{
  "hop_length": 160,
  "codebook_size": 256,
  "mlp_ratio": 4,
  "precondition_frequency": 25,
  "adamw_lr_other_params": 0.0016
}
Rows from block 4 of a small self-supervised audio encoder (BEST-RQ), named by matrix and row number. Rows with one number belong to one neuron. Each number is 128 + 32 x the weight over its row's rms, rounded and kept within 0 to 255. All counts start at 0. Numbers have three digits each.
After each neuron's rows are labels from the 100 clips, of 14976, where the neuron reaches its highest value: "loudest band" is the band of the loudest frequency at the time of the peak. Only what is clearly more common there than usual is listed. The data: synthesized solo parts of chorales (CocoChorales).
# fc1: MLP up (model.blocks.4.mlp.fc1.weight, 640x160), inputs 0-79
# fc2: MLP down (model.blocks.4.mlp.fc2.weight, 160x640, transposed), outputs 0-79

fc1.221:142071136108118164088202135105156145155113190112143126117144116146127064130126153113100111165176146126119138132115074076149102119192121139188157045169138141112089130170198122161095120127099098144162180144158029089124182135153178078161138133
fc2.221:090103140181097130102168120085117067178155149158119063150152167140119130138137122119137117176115132138165185134130154112120095154124158059101189162100127122155155087070093167123169183189125140159129097070106174165133141113095102127181119113
loudest band: 250 to 500 Hz

fc1.400:119166130089108145186128079170134114191146053145171076073144150096097076069109121099142117150111113127109101121112130140114084107131121118137133154090112146169132100174105130056171112116107178072108165186099152078141077087128125126111081147
fc2.400:151080095141148111108112135074154199098199152149106184112103101140111160126147132125088132143126145134126126146145108174189150164067187155118149164159166148090081132125139093095142139096113206115158118127137111147176123083174161138120132110
loudest band: 1000 to 2000 Hz

fc1.16:171107119159118082076105100151115171107166166125119141136145134109112084153154188076111193093180158187103109101166114102089186161183138146094095104044165165153139156134126170129164199121114144161149194123124100115092087124140090161148127114
fc2.16:095117171083133080108062164068199123155144106100130117130121131176080130118164157143101129131143178162118157095127117101159143104160096151200128167065134127109083136091162118103068111131150199112101122088101134117099117105140102174108150120
loudest band: 250 to 500 Hz

fc1.179:088159106141131080148161077114092159162157106151132154164138123177084156120145097092098103168173142126082136104155123086131145132149153102151109110164067131151079061122103108148137108176172137151132122155170150077122114200159121150125095169
fc2.179:105116191143109155116089090153145108109148124191142134113159196148155107085119104181130120053107174114113081165201115085126049084144120137141100101112210140149136140107134108086127137128130117164116121140133153145136099076071138137068126150
loudest band: 250 to 500 Hz

fc1.471:113125150164163143085197116116077138133175073130126106133163122121128135152140154080129115166150203148123133048105181116140060155149164092123198053093136127141155145142110121127170118155119103141123145112080084144140110077128141170134161100
fc2.471:132147152156122122125144126127173103154173128143108166128119129131155143124124078193133124099113135077127140166086141109099065049149083121159032138163095087133153123090143192119090140163075066132123083094168137144091095152076108120166133123
loudest band: 1000 to 2000 Hz

fc1.408:119071190127075118170170136142076111095191099151151135118144176135128143115163106124152191083109132155099172123144108174068091115125122084097147101167068194079176159207152165105196144131141083134180141140125142126148150116162178168090156147
fc2.408:129101096098123160037106150129131132105124097095101085150084127055107133121143132122060166140189118176163104137141123134134110113104132130127120161102222093157112039136145150182079104177069104147175125138055140074063050131167124157133151133
loudest band: 1000 to 2000 Hz

fc1.110:113102129163144142139143131183164070206184146144103114117148075160115139151117093092170135189112182065161139149046129164161153099144123108084048093165182139095145113137113043057129140086114173162132134104170140141075137158119108106109121130
fc2.110:155118127075113118082095137148181172056095115072119110092093133129087117114139148126191146121126130156120152146101161083096100080065102155131091102162132162090130090116100171175060119135131090180149105129113149169140174061132116122154162192
loudest band: 1000 to 2000 Hz

fc1.433:120180134072101128135124119067189116091112141131173176091158099150134153072100086193138151078126092106102114217164117080117182117147078089182121090120156126161128119165156166116093147177117131095104141103141164109113127109127105121117132085
fc2.433:144202089188082082204160185128152108115124120198154116100124102055165167201163191067080099092116103105156120102111115140084153152098153134138141123127135128143102135178108070131133111103164186090093065187135063145169089149158136101098137147
loudest band: 250 to 500 Hz

fc1.277:141150187117108125112144156156173115097085055097126130117145052174109163135139060120101128129088129173107128117138172089142124135133051194100093089082120159142117118173125158085100043143126120030124169085089138095160157185068070110138086082
fc2.277:166055085124156093123093134125135095136132149140121152137109155104108102171116168107153087090176118153159152151051125166173133099087162150118133097163135136121151157149210064180114085067145151090150116194092077097160069080176154126185117077
loudest band: 250 to 500 Hz

fc1.542:162168139168126169110116147143071133115094154132109183144160146169112133118118164177115064019091177144144107113165136179146119142108146090095122152133120135120099146176105134096133116138107086182117133121116126109144148111167169087088124088
fc2.542:058089130130125155133134165192114163113126172113160122120062053088136090131153074087106108130070171128147151161136149106118111165171071135021219110169101145122106122115198124153129125137157107097085134123167084109116100087155193104094179141
loudest band: 500 to 1000 Hz; 1000 to 2000 Hz

fc1.307:140105146119091109083147155221179122184168167160100120127135106125093151099094124095163093181145148133121118148117162155102108191185071163110147101146130163134096157123146142062159142154150077124111162116141122102136142096136162061146125137
fc2.307:115126108082178115132147140134141158052079158093177139147181145170174097128174108140076150111140205147116158099138122105156098086172147080087056180098124151101159186094137137156101130125104148148097080086122082132142138139137116096160144142
loudest band: 1000 to 2000 Hz

fc1.585:096071141094085143118160168095134133053136191140174129121120093170125085153113144087142104133126128044127138129125110115108182132160084173107094157105127180155096133160181120092131133127154131140131129100177138144182090105096128124097081140
fc2.585:185111114142121132104134144119119139135116155091114159098093131010119194179152092165103113130130113123119187108165083110121143190105100080141141147153136095057169142079103163118108117137164107154082119136112079108158116082106107116120146097
loudest band: 250 to 500 Hz

fc1.429:167122164139105050087104183157169192148210114141159095121147123150152116113120124104119142118114205104130158162096174186143125105135069104146132173123086137136146123138118141177133106072197140132107209103163107125120169136163123111170175152
fc2.429:165129096186147198132086138114154067138131125118123125129113131158103130112093119074152060098194107156125058175074123142146130123202143153110191171120119117081175173094103157103105137097088094109144142132108175077138117165128145099106164136
loudest band: 500 to 1000 Hz

fc1.104:169132172114089071087090108107061114157152180117094124135115124132109085120151198138140146083125127119053162118152175167131180089121107102099114110142079151130163102174097098121107143099110093118102148137135116107155116130165146133176135126
fc2.104:102174104164148157126150087193114148196158118066155134122098141167108182171065127138138130166114106134203113169115144141053063094143083088093116086165102064152132154150173140117124160113173155188128118123146157146151154124109081164091072127
loudest band: 250 to 500 Hz

fc1.181:058179178100179208144109172125163144123076041170096111072108155170096100182121103134128102176162075099138114101110105167108141154141139139137094153118102165165086110192078165158094096130124086122116108112113097114092140098106141169084099116
fc2.181:168082046091117177093122085145115124180091123130125137170093068182128122176109112058121118168154105181102121052082171093099130129112118131136093116138129132072145113166144150155076125106057106138161089117166135113104142131124125105126169084
loudest band: 1000 to 2000 Hz

fc1.416:169119153127075080121160129141165135085093116127100141102139106121097088120177136159141175125146184081181143143115090110145153045086157113105106132096176072093152158106138160161163093135106145103080101102114143137110121126140106059149120103
fc2.416:138149101126145111081149084149085056118127115087045144143131144144118145125137077108176067146104129127169086183134123119131137137107086122144098131130140114091104150118119096116140104175103153136104106144160111163143190136084092189178094104
loudest band: 250 to 500 Hz

fc1.274:153185178153077130084164136152151095156166136121098081149147131117087185164207142113139107134147144135118115128120092178128109141126114112164165143107143103148134098119160088160087153110083140126067162075110081113095069137136155100159098147
fc2.274:131116083175128172128169106126105149202087115133138098110100128146131077143091149108148139137181121112090160187109093155132108189089108077166118069151090175172115175134157111160155124100113142106135137192097102097151110097173151090088184128
loudest band: 1000 to 2000 Hz

fc1.421:094119119131168178120119118156073161177131140156053140112115087134131158134137130110162159098166125112122186117163087118093174139124144158169143083145171149104168104152169118119146119098180180105113168147132112116178129093136195060019190148
fc2.421:138111181116088150157083116066116054119107137167194112146123121154155088112176158149138169113125127156033186094117098106093150100126102175134113141224156102148085081149125090163062203133125138130154159106136102118151180112128142130117148168
loudest band: 500 to 1000 Hz

fc1.406:101133125094166137117058086057122142163150151110088087139130093175132133125138098143103127131138130154106117055122122089173109129163138140118181081104121108108144108124136112155139152122165176104136101140093079085125107128119112210127040147
fc2.406:107127162170086116135167167145126130166095114118099133195142137070153115134140193102154110164142131131076135147097124119074160125113162100113140135107122105138134141079136109073160096120123111161146114097138118140117132156142104148119117108
loudest band: 250 to 500 Hz

fc1.410:094120128101131111082149123115137077139148156084100155176096149124128174116134141109059149138132122130111113100108121156137111149171057102110174143108111058050143162108127148131158104148136127135151173156135144106080166083116167095143123189
fc2.410:166054057133131086138139132142100139141134104117110129104121087116193135083140154152146138147137096123173100131143088128088172152112126111108089148210133112193146166138108072090116129098100131192107084125109143085126143128142128104115085112
loudest band: 250 to 500 Hz

fc1.386:162157121095157128141135134128143136135116089201104104172103139043145107084071108140096151047120147110133080136082116190172137155084121105135066078168135131190093111119117118151148126147145092142099174111115137136135138144150147140176107158
fc2.386:138176161170183078174127114147161037110200077144105124097134153134130127092124164163119143078149122148049162187155119150129173194123145152109139149115174071142167143152110125102127109104043116114138123112175156126116108117131103075103127092
loudest band: 250 to 500 Hz

fc1.170:144138130093191149114070125072137098181088140084084139159156160111135117109087117078065130113104108052129094092110102133081164148132142134203126138117110120080100170062076110043096129146146184129073102114102152121095084089072099136165150115
fc2.170:079155159133110098188138119137219116139134139105121071154131124138118142103151116054130131160122159133084197125147162117128114131164095140069178168131106152153220136181142185095074172147164142132158122133104108113144149121152123156129127169
loudest band: 250 to 500 Hz

fc1.596:181162126169089140151129179102160158126044096139088107083166161135175094169202102136167130153113061088142102125142073070104122148168198088125083116127108090095116126083172224145146137140117120149175106136144103195165146187176103126096111140
fc2.596:149158116113193160160158111125118102087132087147118118149219182156121154139097106106140094106119135148139098120135131154138118117071187150169151093160124145140081123113123158085181132119173148158141143088081147110157113121099188114127184144
loudest band: 1000 to 2000 Hz

fc1.228:115118116071121215088119079167114097121153103176126167195134125084097092185114128143110128078148152159108134131130211111089155126173086143154170149164082148125155131141123139132129167120085146111097105168116132107110147160123100129158167104
fc2.228:156210096140165153198128065106141156125167109107108103082124105156139125127088165148147143093097107089130113106119082063095140108143151065111102111138128105130103185108137102171087127125129194137157094106157079163184117183103085179180096168
loudest band: 1000 to 2000 Hz

fc1.336:083170111121179079151138110139140151103167086141162125144101092106137115076098140082155117103088204165135121146087157095140127188162141167146149120146151117105136140138164147134155119082176156126162116132193056078142146190131097125095149145
fc2.336:103132067155130091116171162122142126097104111094089139147162133179118075100198128150093125165100164155123113122132152097126100141061089109161113163093070115092133131091182061179110102174166151176113101120124142178125074114101093143140064151
loudest band: 500 to 1000 Hz

fc1.346:148142107147162157145181112141088109111154188172134090138113097172139176105167118114172123125169132155123142121084113107187171120121087129128143126168156102165111125189129092078087077059139055101119190111137091151074134113083113140108103147
fc2.346:133085170104131079184111119115169116132131133090076094091117134177145131158096108147152153110082090123193142183101137113162129125117168120111118187140115130152178160124158159182141130105053145140156165148080125103101063122137148175138091148
loudest band: 250 to 500 Hz

fc1.547:193158137087203077123157125097143084115136090128146167147134094119177062108125133072101161127116111126170113181159095116127145151195115108154103191077163103114091149171049179152118147152100139073153140077114123109138124156157148118101160135
fc2.547:122130116145124160129169125137117162145140145100112023138123155118126134112158042073109074153095135139133104172138158089141188129112127123143142115138107123126151122180167108105181116078164162115160108158132111108130121160077142160104117163
loudest band: 250 to 500 Hz

fc1.103:154155116155144183180147070152135104094056175119117151133129126165150159166136160083093074101114147126125110144114130123135202158179076141107134181132134114146125148049126097085131096123084140124178100151154097135138144147173134130112165148
fc2.103:152163191145121110116132139122142129159184099150126148157116062122097136189135102174098098130171133067125104116129139133187131136140172101096078125160064103165098152185164103184066160150160092160126129129123184202149111100105187199146141117
loudest band: 500 to 1000 Hz

fc1.390:117116106114150116126125111143083110118126154107105145111213079105104122108074111181072132129152159137086105181119160154099131155117109092165166098146124137159144108111101147120145130129167150128186141175060151077081169212163142129111070155
fc2.390:088170118130111149088115128180169121109129113102122104108082097102102189149142177144140057100111191095104157115188150151127163126132126159107122100090125148131153104096086108068168146099073081124057155133089178086123091191092105089031117127
loudest band: 1000 to 2000 Hz

fc1.395:121136132129142176128161131145090189106078131125123077155154085116146154082109150104110099138076135123167141151150072140076126109157119205150051110137122086136112084170181178100186139138123132101115040135117126108124147100124135068150099084
fc2.395:120130155164167153097136132159154089176180163137169176081151143134158153131107162143158128126166141115147207085109210071158120171044130045145080138150125143182146149153119100161132154109133102138116163109100115112090159139046097158060090154
loudest band: 500 to 1000 Hz

fc1.561:140078101115160072122104116193107171153169176111168165103161169103109118115134119132149189120109163146139089139160163081126160153097168147098166102097062109107097123113127140163102128128101126068123175099071059070142070132108085184143171139
fc2.561:117164135055188165116150144107175140166137116155156105133113070120173123151094139112137134136120085134157127174068137162106124112099179090105144067202154075128217124138169149132153120039152154059123101163145124150102182130165139114124179137
loudest band: 250 to 500 Hz

fc1.633:126151195115128162127124162076141125141077197100148194138148088145057082115120107154147098116152158153155111099145030174122118107138073117174099038138120077067164089213135102118158161101126127161138169141151123134164150106167157109130113137
fc2.633:157142104164100093140094141130163115141152074080140112163158094065225150096097132012153106188149157164125107194107171101057134148150161149122166105162144119135141112094167089110118136122130107135123161155172113127102112087104164080119149095
loudest band: 250 to 500 Hz

fc1.415:118094145152123121166165200175104132115134095155101072165144114129132116194162128137129083155099182174136133143159169137151102136141144117152125065128067104124142136128152208173140109070161128175113171106120147155125145105136142114123131156
fc2.415:150158094139114072158133082097178125136084148163170159048139122134125174177148071142203094146146123163098094223165106128101101116081173075151156159166137184179104133142140097134128170104101183111095136113127121145157138123177085083104178105
loudest band: 500 to 1000 Hz

fc1.554:125160131123106072125106191087101145140159115064111131127161128139098090142132191106070108149143121107094076101130172117253167132112132119163118118147122103120173127173099136096146130191146131164112101107143153113090134096145159135182149064
fc2.554:106121139080122103182140074150168141140112157142129167110127113133170139136085060120156143107106181148119182153105099160081066167138141152086137170111073143113129143138119107157114162163088105174156098101120160161176206170150167098160118153
loudest band: 250 to 500 Hz

fc1.479:180093095079181108105134116108121143172128189143200124128161141190109106090143123121141152123126120192154084142094101117171111113081115114166164189115092105101099123078108054198088109111143164114153132179106114124127168186112105119091136110
fc2.479:132123146202054105124171137147123055137129131116105098110162132119192166127123167105164158122168090138152175103119156148125110126124119130105118145081141126154123112136136153113158173156158093043154123143090113125147123124142121046133132097
loudest band: 250 to 500 Hz

fc1.615:130140154155155133058121120165132183129131099111095131113166192164085169174112115100141123113133114177078114105149220106174088158125129176112128084118114100143138182120112119112194122134124124130119212149144111083124118145163132143156162123
fc2.615:163145149143121094139117182136096127072048115129101139164103144085152093135145131171123099120097096111132134146135100118124117089101120118077088152100065141087133092159143145113030099168159136141113094132081128113196137112204176148072159094
loudest band: 1000 to 2000 Hz

fc1.133:122126072094127139127173159099098115188052157102132165082153150092123186121081108078136153161125088091129101127139099073114108174154114120105147112187158139078115111192168080071143087142158094136104160143131176062120106118140139102182143068
fc2.133:184115119106059137153134108165119124118199125167082098143131127152173131167138143118127116105149185147134115116139173125162154023127146076132160120171076118140117119162124208099154183109112133124124146156120106165067150211048147170161167101
loudest band: 250 to 500 Hz

fc1.499:155153186189128101128092085109106071206159139103148110213118105160077112080112151129129100104136139133108088076130127045125113149132087140135161127126062116182100124118170124097174138123091112140124156140119043151107178147137074172127123165
fc2.499:116114095102069099099179101081136095084160122183112111092162122084107149182115092130105165170116074103154119130117157106148104170112153117095132170113131189137161175139119089177110141097172159083088120166122119148130120125077090145158176145
loudest band: 1000 to 2000 Hz

fc1.159:133156088156113091142155131106148165134132134166120115150124123169164111151164125081182141145164119117086159136073115084138160147077156072101171172123083109106141148108156124097193090129058152126086089176062152112117114122139070111136090173
fc2.159:107165092140121166162151116127114070161185153146161089119089158150108152118144104184213133135142129205136182175113179071162153088111133176143123105097125156145113162143158136136103137147089137133119133152122165184185137153141154100164141136
loudest band: 1000 to 2000 Hz

fc1.314:167129154119144132150155136128102109111161143082102172155164127141114096118100185180193104138125092204130062183104136111064132058110110142150123137126057121081123143124165135158126100082166116094155119119150064149125122135127148181128151188
fc2.314:066163074159141103135096174163159179149140177106198153114074131139117159147128107175128066149132149140158171135132183144115148119135173098112138152142155164101149092109109081078087123071121124133154146161054157097145160195131130108097136040
loudest band: 1000 to 2000 Hz

fc1.8:109181077124148163121115133151122134160135117139147157152124129057185196117187145133126105167148145212094099182067126116101089116144132144114127122149141155157093110139106108172173174118152138160083119164086156189133103120155108152131097127
fc2.8:142064137159124124136140126145101100149143133093151122128157140131155141117099105106130102087143084145151139075177132164160126128218094089075102160107126141136143112115185152123081177103126118075201177127153112165108143116190126209164106154
loudest band: 1000 to 2000 Hz

fc1.470:103162124102174124072111131177131089137102163106212162171093135115111157086097167124136142073121140114099073117143153104089122161110131074115108143188107122168155115132096159065151093118143145147134111101118136127151140101165185113129153102
fc2.470:157063148157178110169125119133136131144113113073072106173139133169121208136126076128130134196119081113154095107171132130168142143177176131088165137117114135182147104160143132146135169163139186145100107096139140118103102088154169143131096163
loudest band: 250 to 500 Hz

fc1.68:134097109147147106132082099101165124158176165109156173082109170135153143148161102121152109158115112115161102138145168187137089118173095165131150106082082121106135126150232152119137134160096116095151115173109163083106070123118151126153090106
fc2.68:140111151105189127129114093122079155119168160132180097111094108181114134096136123131114130079069165149165123148101079115133140089196118182095126135196107123159108113145117142136116098079143122167149126176157138120124143111116125107116185111
loudest band: 250 to 500 Hz

fc1.501:142115126096168138097119109121067115129149111151193157179127147090118132124060137092129161136070131098108115162169120118169159111123143156111135176120146186097103108142100130119129097128135130159110110064178097130171106149150077158146125085
fc2.501:148164092142091088180172091096142110138132147131106127102104150142109139131162100044109135140192095114191129118173164135130067110115131053109116139119178119118122121117099076132078120102088081107075097157146162103052148031116159101158125120
loudest band: 1000 to 2000 Hz

fc1.253:131124188159140116163085123176115123108121124164115154142186125143085111143159083121150144071152187127141143123101107093156116089108125112067144153114129110158126140148193133125094103093064139068145111172136125133162130139115179089136115095
fc2.253:091100137115145119080080106089085136135118148079183121137148122152186164152122142116091151122116129127145124173076118130168073108162114160140119148173046102143133123182064064148183096104133113215179159144103118100114079097129126052118082103
loudest band: 1000 to 2000 Hz

fc1.363:114160148120185139189114155122064083133145157126123137171140135114158214132150157099149167110106169164106105126111122112126097162127083098149150103165114106117135096178135089116140172147161106138144102145154180124104118054146169098197154087
fc2.363:102182125088111184150170171183128174158136121076114114118138178087127132103165100213081125100143141164151111113121125142074168138113119143088139103107105181123157104081132128106164087091117108123183128150150141073136119134112197164157124072
loudest band: 250 to 500 Hz

fc1.81:146165132070115125071066118106142079172186151121169078183132083118117142079124118139170185116127133086120092126082167065127145196152132129134122140110091177153158113145119076146168134112141113125197147128126155222170146152134141133110176127
fc2.81:131137098128102122156106145147147082033122106122103112163151123126128173152111126075151085156121097139140159124197080123110130161102163115139166105099043109107146150172130162163114165203173117118111135113128133121146103098126152121166117188
loudest band: 250 to 500 Hz

fc1.135:172116168080152145117166155096106135186098188109114067188167188097129168131140115180172124132110167161135124154114136142147152169190100129111161114050207129134121132097112146108094094080154152160152121133122154121118157144137140108132157197
fc2.135:089135088142105191078109112185148176128207111160123157127134091167155180153150128154122057153119112094104127104126103164105091127141152150148162130135119145117142134101167200124116128130119134120079144105165069162123121178112111115131127149
loudest band: 250 to 500 Hz

fc1.265:156109199068080087101183101089162115125100133115109118154111125110111151091144112129104173123143185159145128150163070102080129181108122132134126169155192154128143103165168124119179149101087148152143117157143006137103156146134149051128113100
fc2.265:125110110109141168143066115123161119132161111153135128120145232088063096162137104115154137131110098058130115154133146134124156098161092118131190137150117121116107148123174073229075113109088159122124118137158126155099134163099094167143132169
loudest band: 1000 to 2000 Hz

fc1.39:106095081127136127095109105179096122113053118174174134141160172069130102170114165135098163041160152130156084111110067140131180100170105176186160138121129121112110145171148151129119107127207155101150132156150139126113139073111118094123127120
fc2.39:115148091133147136137143139137058133138147138117091068151082122139118127090165167087197137132066128199101182119175182095177149157112131103139120162110111110137149100157091134164136180137140109145114140113127209146128142110110148132142115103
loudest band: 250 to 500 Hz

fc1.500:121185120124115193180106165170217103145131176158128140118093146109146106148158128149093154097164127150111158149073057188159124061125123073129111091110150128152164141141135133097106149118099150082111106141103157125130104098157166142156158096
fc2.500:124129144121136114104150102154091169094145086139138107165117119123106115147103073161096174128127124076096160150105159090101146129120100179144118182119053118133114108066090196184095157122197194163180153111165142090185126164118109147108095137
loudest band: 1000 to 2000 Hz

fc1.589:109127146094149098111116103211127168117100154148132114197147100143109096061151091095122103094141158131122132140146100158168114176128150110133153135114131130160203098180085132096123111138116097127186183181131097102159096140151171089148129098
fc2.589:176094114129166128205129103111118172169114137081118056151171129125159070149138138128144074154109103171184140062134068120083096118123114132133133175131094154089147140150141155108183109124128129119102145100075102102123107119063108120129112133
loudest band: 1000 to 2000 Hz

fc1.347:119112119140152105108070108092113147116145139090158143132125108135106115143093121156120156098129082104137149098110106154126096134116071151124119077167068137106104196116152192138118137118021134111118115145142174180096132129133132188141113106
fc2.347:166118129137133082178080105116110084088100085136086135098095106112113157069102090202115159114168111142160098153126162122160162113127123191143177115117165095145167124125088095073169109175139136115137173130143147120160114127157057119064134120
loudest band: 250 to 500 Hz

fc1.45:171066130110165129165149100132143081166187135134152143141115138178116167155138123127154193139103197114118064124094203118113160132133093147097156123121069084095098084141103184116107124147192110125153110116024127096143091151188121160130088109
fc2.45:089145141124135129115088122043091176104155143100112153109090116170120087091143086141164124084167095179108183135128167146122142163157093123137135130163148138149196130157157083117161105091122115093117171153161154092135120132138119167158134110
loudest band: 250 to 500 Hz

fc1.629:120182113095073135143164140150124146093111062119119130132119139188140201088165118124121109122109074138132093100146129120112175126198119124158152191163174110149115150138127176095100075129154088139097176125093073145136121136110138112126084096
fc2.629:118113129117168082047155116093152162101124154162146132135125126208098085121090111112088109105158166110124137139073099105148070126098205141133150172137143110105126046142120106164112097135089169080165111069168125121079117185158137162144145176
loudest band: 250 to 500 Hz

fc1.444:215106102124135143084133191155147133105152171101082101129229083144156167137172130146111130129130220161125151135144120127154099094046122084117129122155102140110099176137155141127110132144083130092178090112135142148126183141098127213154141133
fc2.444:138103114142095086165115067223127125146114088175115141114088130119080092175198103142100116115132119126115127140123139142140182118193165140146079083135164066163079123150130131096172126094182171114120141178128157121103118092137141074127188139
loudest band: 250 to 500 Hz

fc1.120:122115115155127160095120131144172160151097074107096126164117106124179125157096104145117160194154123138159071104141131088122121133054115107110154069127123146128124160088089128135117108068110165111072100130120061117101083067130169107117146149
fc2.120:112080210103168129179167098116117117126147079101095121126143146103147118186112133128120116092130064171063129192144106141113089140137101154087173138129134135115157039128100059122145109103093117139152123085167193125101163161118128190120134137
loudest band: 500 to 1000 Hz

fc1.171:153132087094109110179065085089132146179156123115105150086124132165168098138114079091146111086126143126102187162110124129122147137095132142146133128125078102138142110137192176059068074161195151182065173091132125103084063149134127135064135101
fc2.171:145090103145137168104161097190116142145080116109155154063140116097127139083137053171151142194161137087164066160116113156124203089134111182087160175140099130105117184118099129112164102084117079098080184164192189160166138160136128116119153134
loudest band: 1000 to 2000 Hz

fc1.5:120178117140102082100180153058192085138125165100124175127167118118060108109099150178105126131159186186112109145190171120105113121162197152158174089111127157152153157101077139137159138137096100140088157183154113102103153175074151048111154128
fc2.5:138114110147118108153108085097109155164188079118125113073115112113154127087129127066137149086102073106117133133146152101065130135152055071096139147134129122152094124172169179147115127065143081114153126084136094107054153136173165152124108129
loudest band: 1000 to 2000 Hz

fc1.279:072108146138158101139087106120080074137121186106105110166091111146144100076149082105142128132121117168115120108112131091100131175153080165132114078142143123109131099095158147124123129095158135098134109122107125158095150140129173179122092158
fc2.279:061139067129080154138124129142108118112144147087154165152150096150145175165149121091103120174211138167081100112163073121134160133114095082134143132122122079138122109184210154143093156120081104156108134102121157064156147164119138132099078135
loudest band: 250 to 500 Hz

fc1.73:140106092143175157133123123106132160141062161130129168155126175125140148151054095104158159133089100152159149105090139181134172093153126139144179114153145134141163103174080113140136132130161138100167067102113175049133124165118112144198140067
fc2.73:169134115101080133108128199213177117121175117095070121098122078111123117129149159152127114125111144104142061153108073133084160100139052127081193187145068142123141091136123129150095136079181123148079135063183122120143135091169104099130082118
loudest band: 1000 to 2000 Hz

fc1.505:147130122113101157130099113116104203162153127105111142177106146132078135140089165091118139099087219161075161104083116151108170107094149167192165130187167110124138088149125154173170074080124167123108164181101140130104132120140141160054145077
fc2.505:082151162155153112110126155199112122090172168133098142091149097153148086118152163193153120116176126058138118197122089126183135146087154088134115110125153162145088167157155122141181115147081112162158157117182098153134151165113173132135113097
loudest band: 1000 to 2000 Hz

fc1.399:143127116228118133136137091117096108078112102123092146127104126189069175116137110136120128092190070081103084181072165188188132129095128103098075181112118133100108196166165091144133117089111153099202079135145090106167151143112137139053100138
fc2.399:089128143103043164126098145063179141125148169156111120152094194143089108127131086152181156122111147084123119100171139105112057108113134128088149158123081160122107125115080100128112140168149098149091173127154147116061108121161112113192149043
loudest band: 1000 to 2000 Hz

fc1.404:169115208097105151162153098060069052200155133126130146152117107137151153111149077129110122107121116151096083146145116133167116064111100140175113104170076124081120131155082135143160158108094147145128130151152118097154124104114134178170144097
fc2.404:145076122132097115135151147133177099133165194106142111138147136136109182132167196118135118148111125134118152137089158117094120145136185158171126090170145131125095092105173089159167197140093177153075197145115101167083079103112165051148146174
loudest band: 1000 to 2000 Hz

fc1.63:130140092124157123130130099151141129166071131106160062130095059119144130141150134163149164062158178196103165128156146149123187147083097119181153132144080088085155109157122137204142086100138095138098179049136066108085160115125110133117114159
fc2.63:095097165109149174111143076148171114068080130123145107152198167129154132095137131120143080168150124067140093120068142169151055171113095120120116121138059101138050139099086110102130130137135230170156128070126107138054128157142187126205167138
loudest band: 1000 to 2000 Hz

fc1.180:119097148100158090120120136100099115172137170109149146072135148121099119102075176111120132165108130115113148147147143147096103108151139129144185137075178096159188147193171130079134111174138185161132144138088222131106112093132205160078159142
fc2.180:110069152119123162138148160089132112128087098110136079108137122167113120097149113099098146082131103151074120122118093161079089144124171145047135143092146144054073139075056158102155178162152135185103118132141129146129137139094095129132124124
loudest band: 1000 to 2000 Hz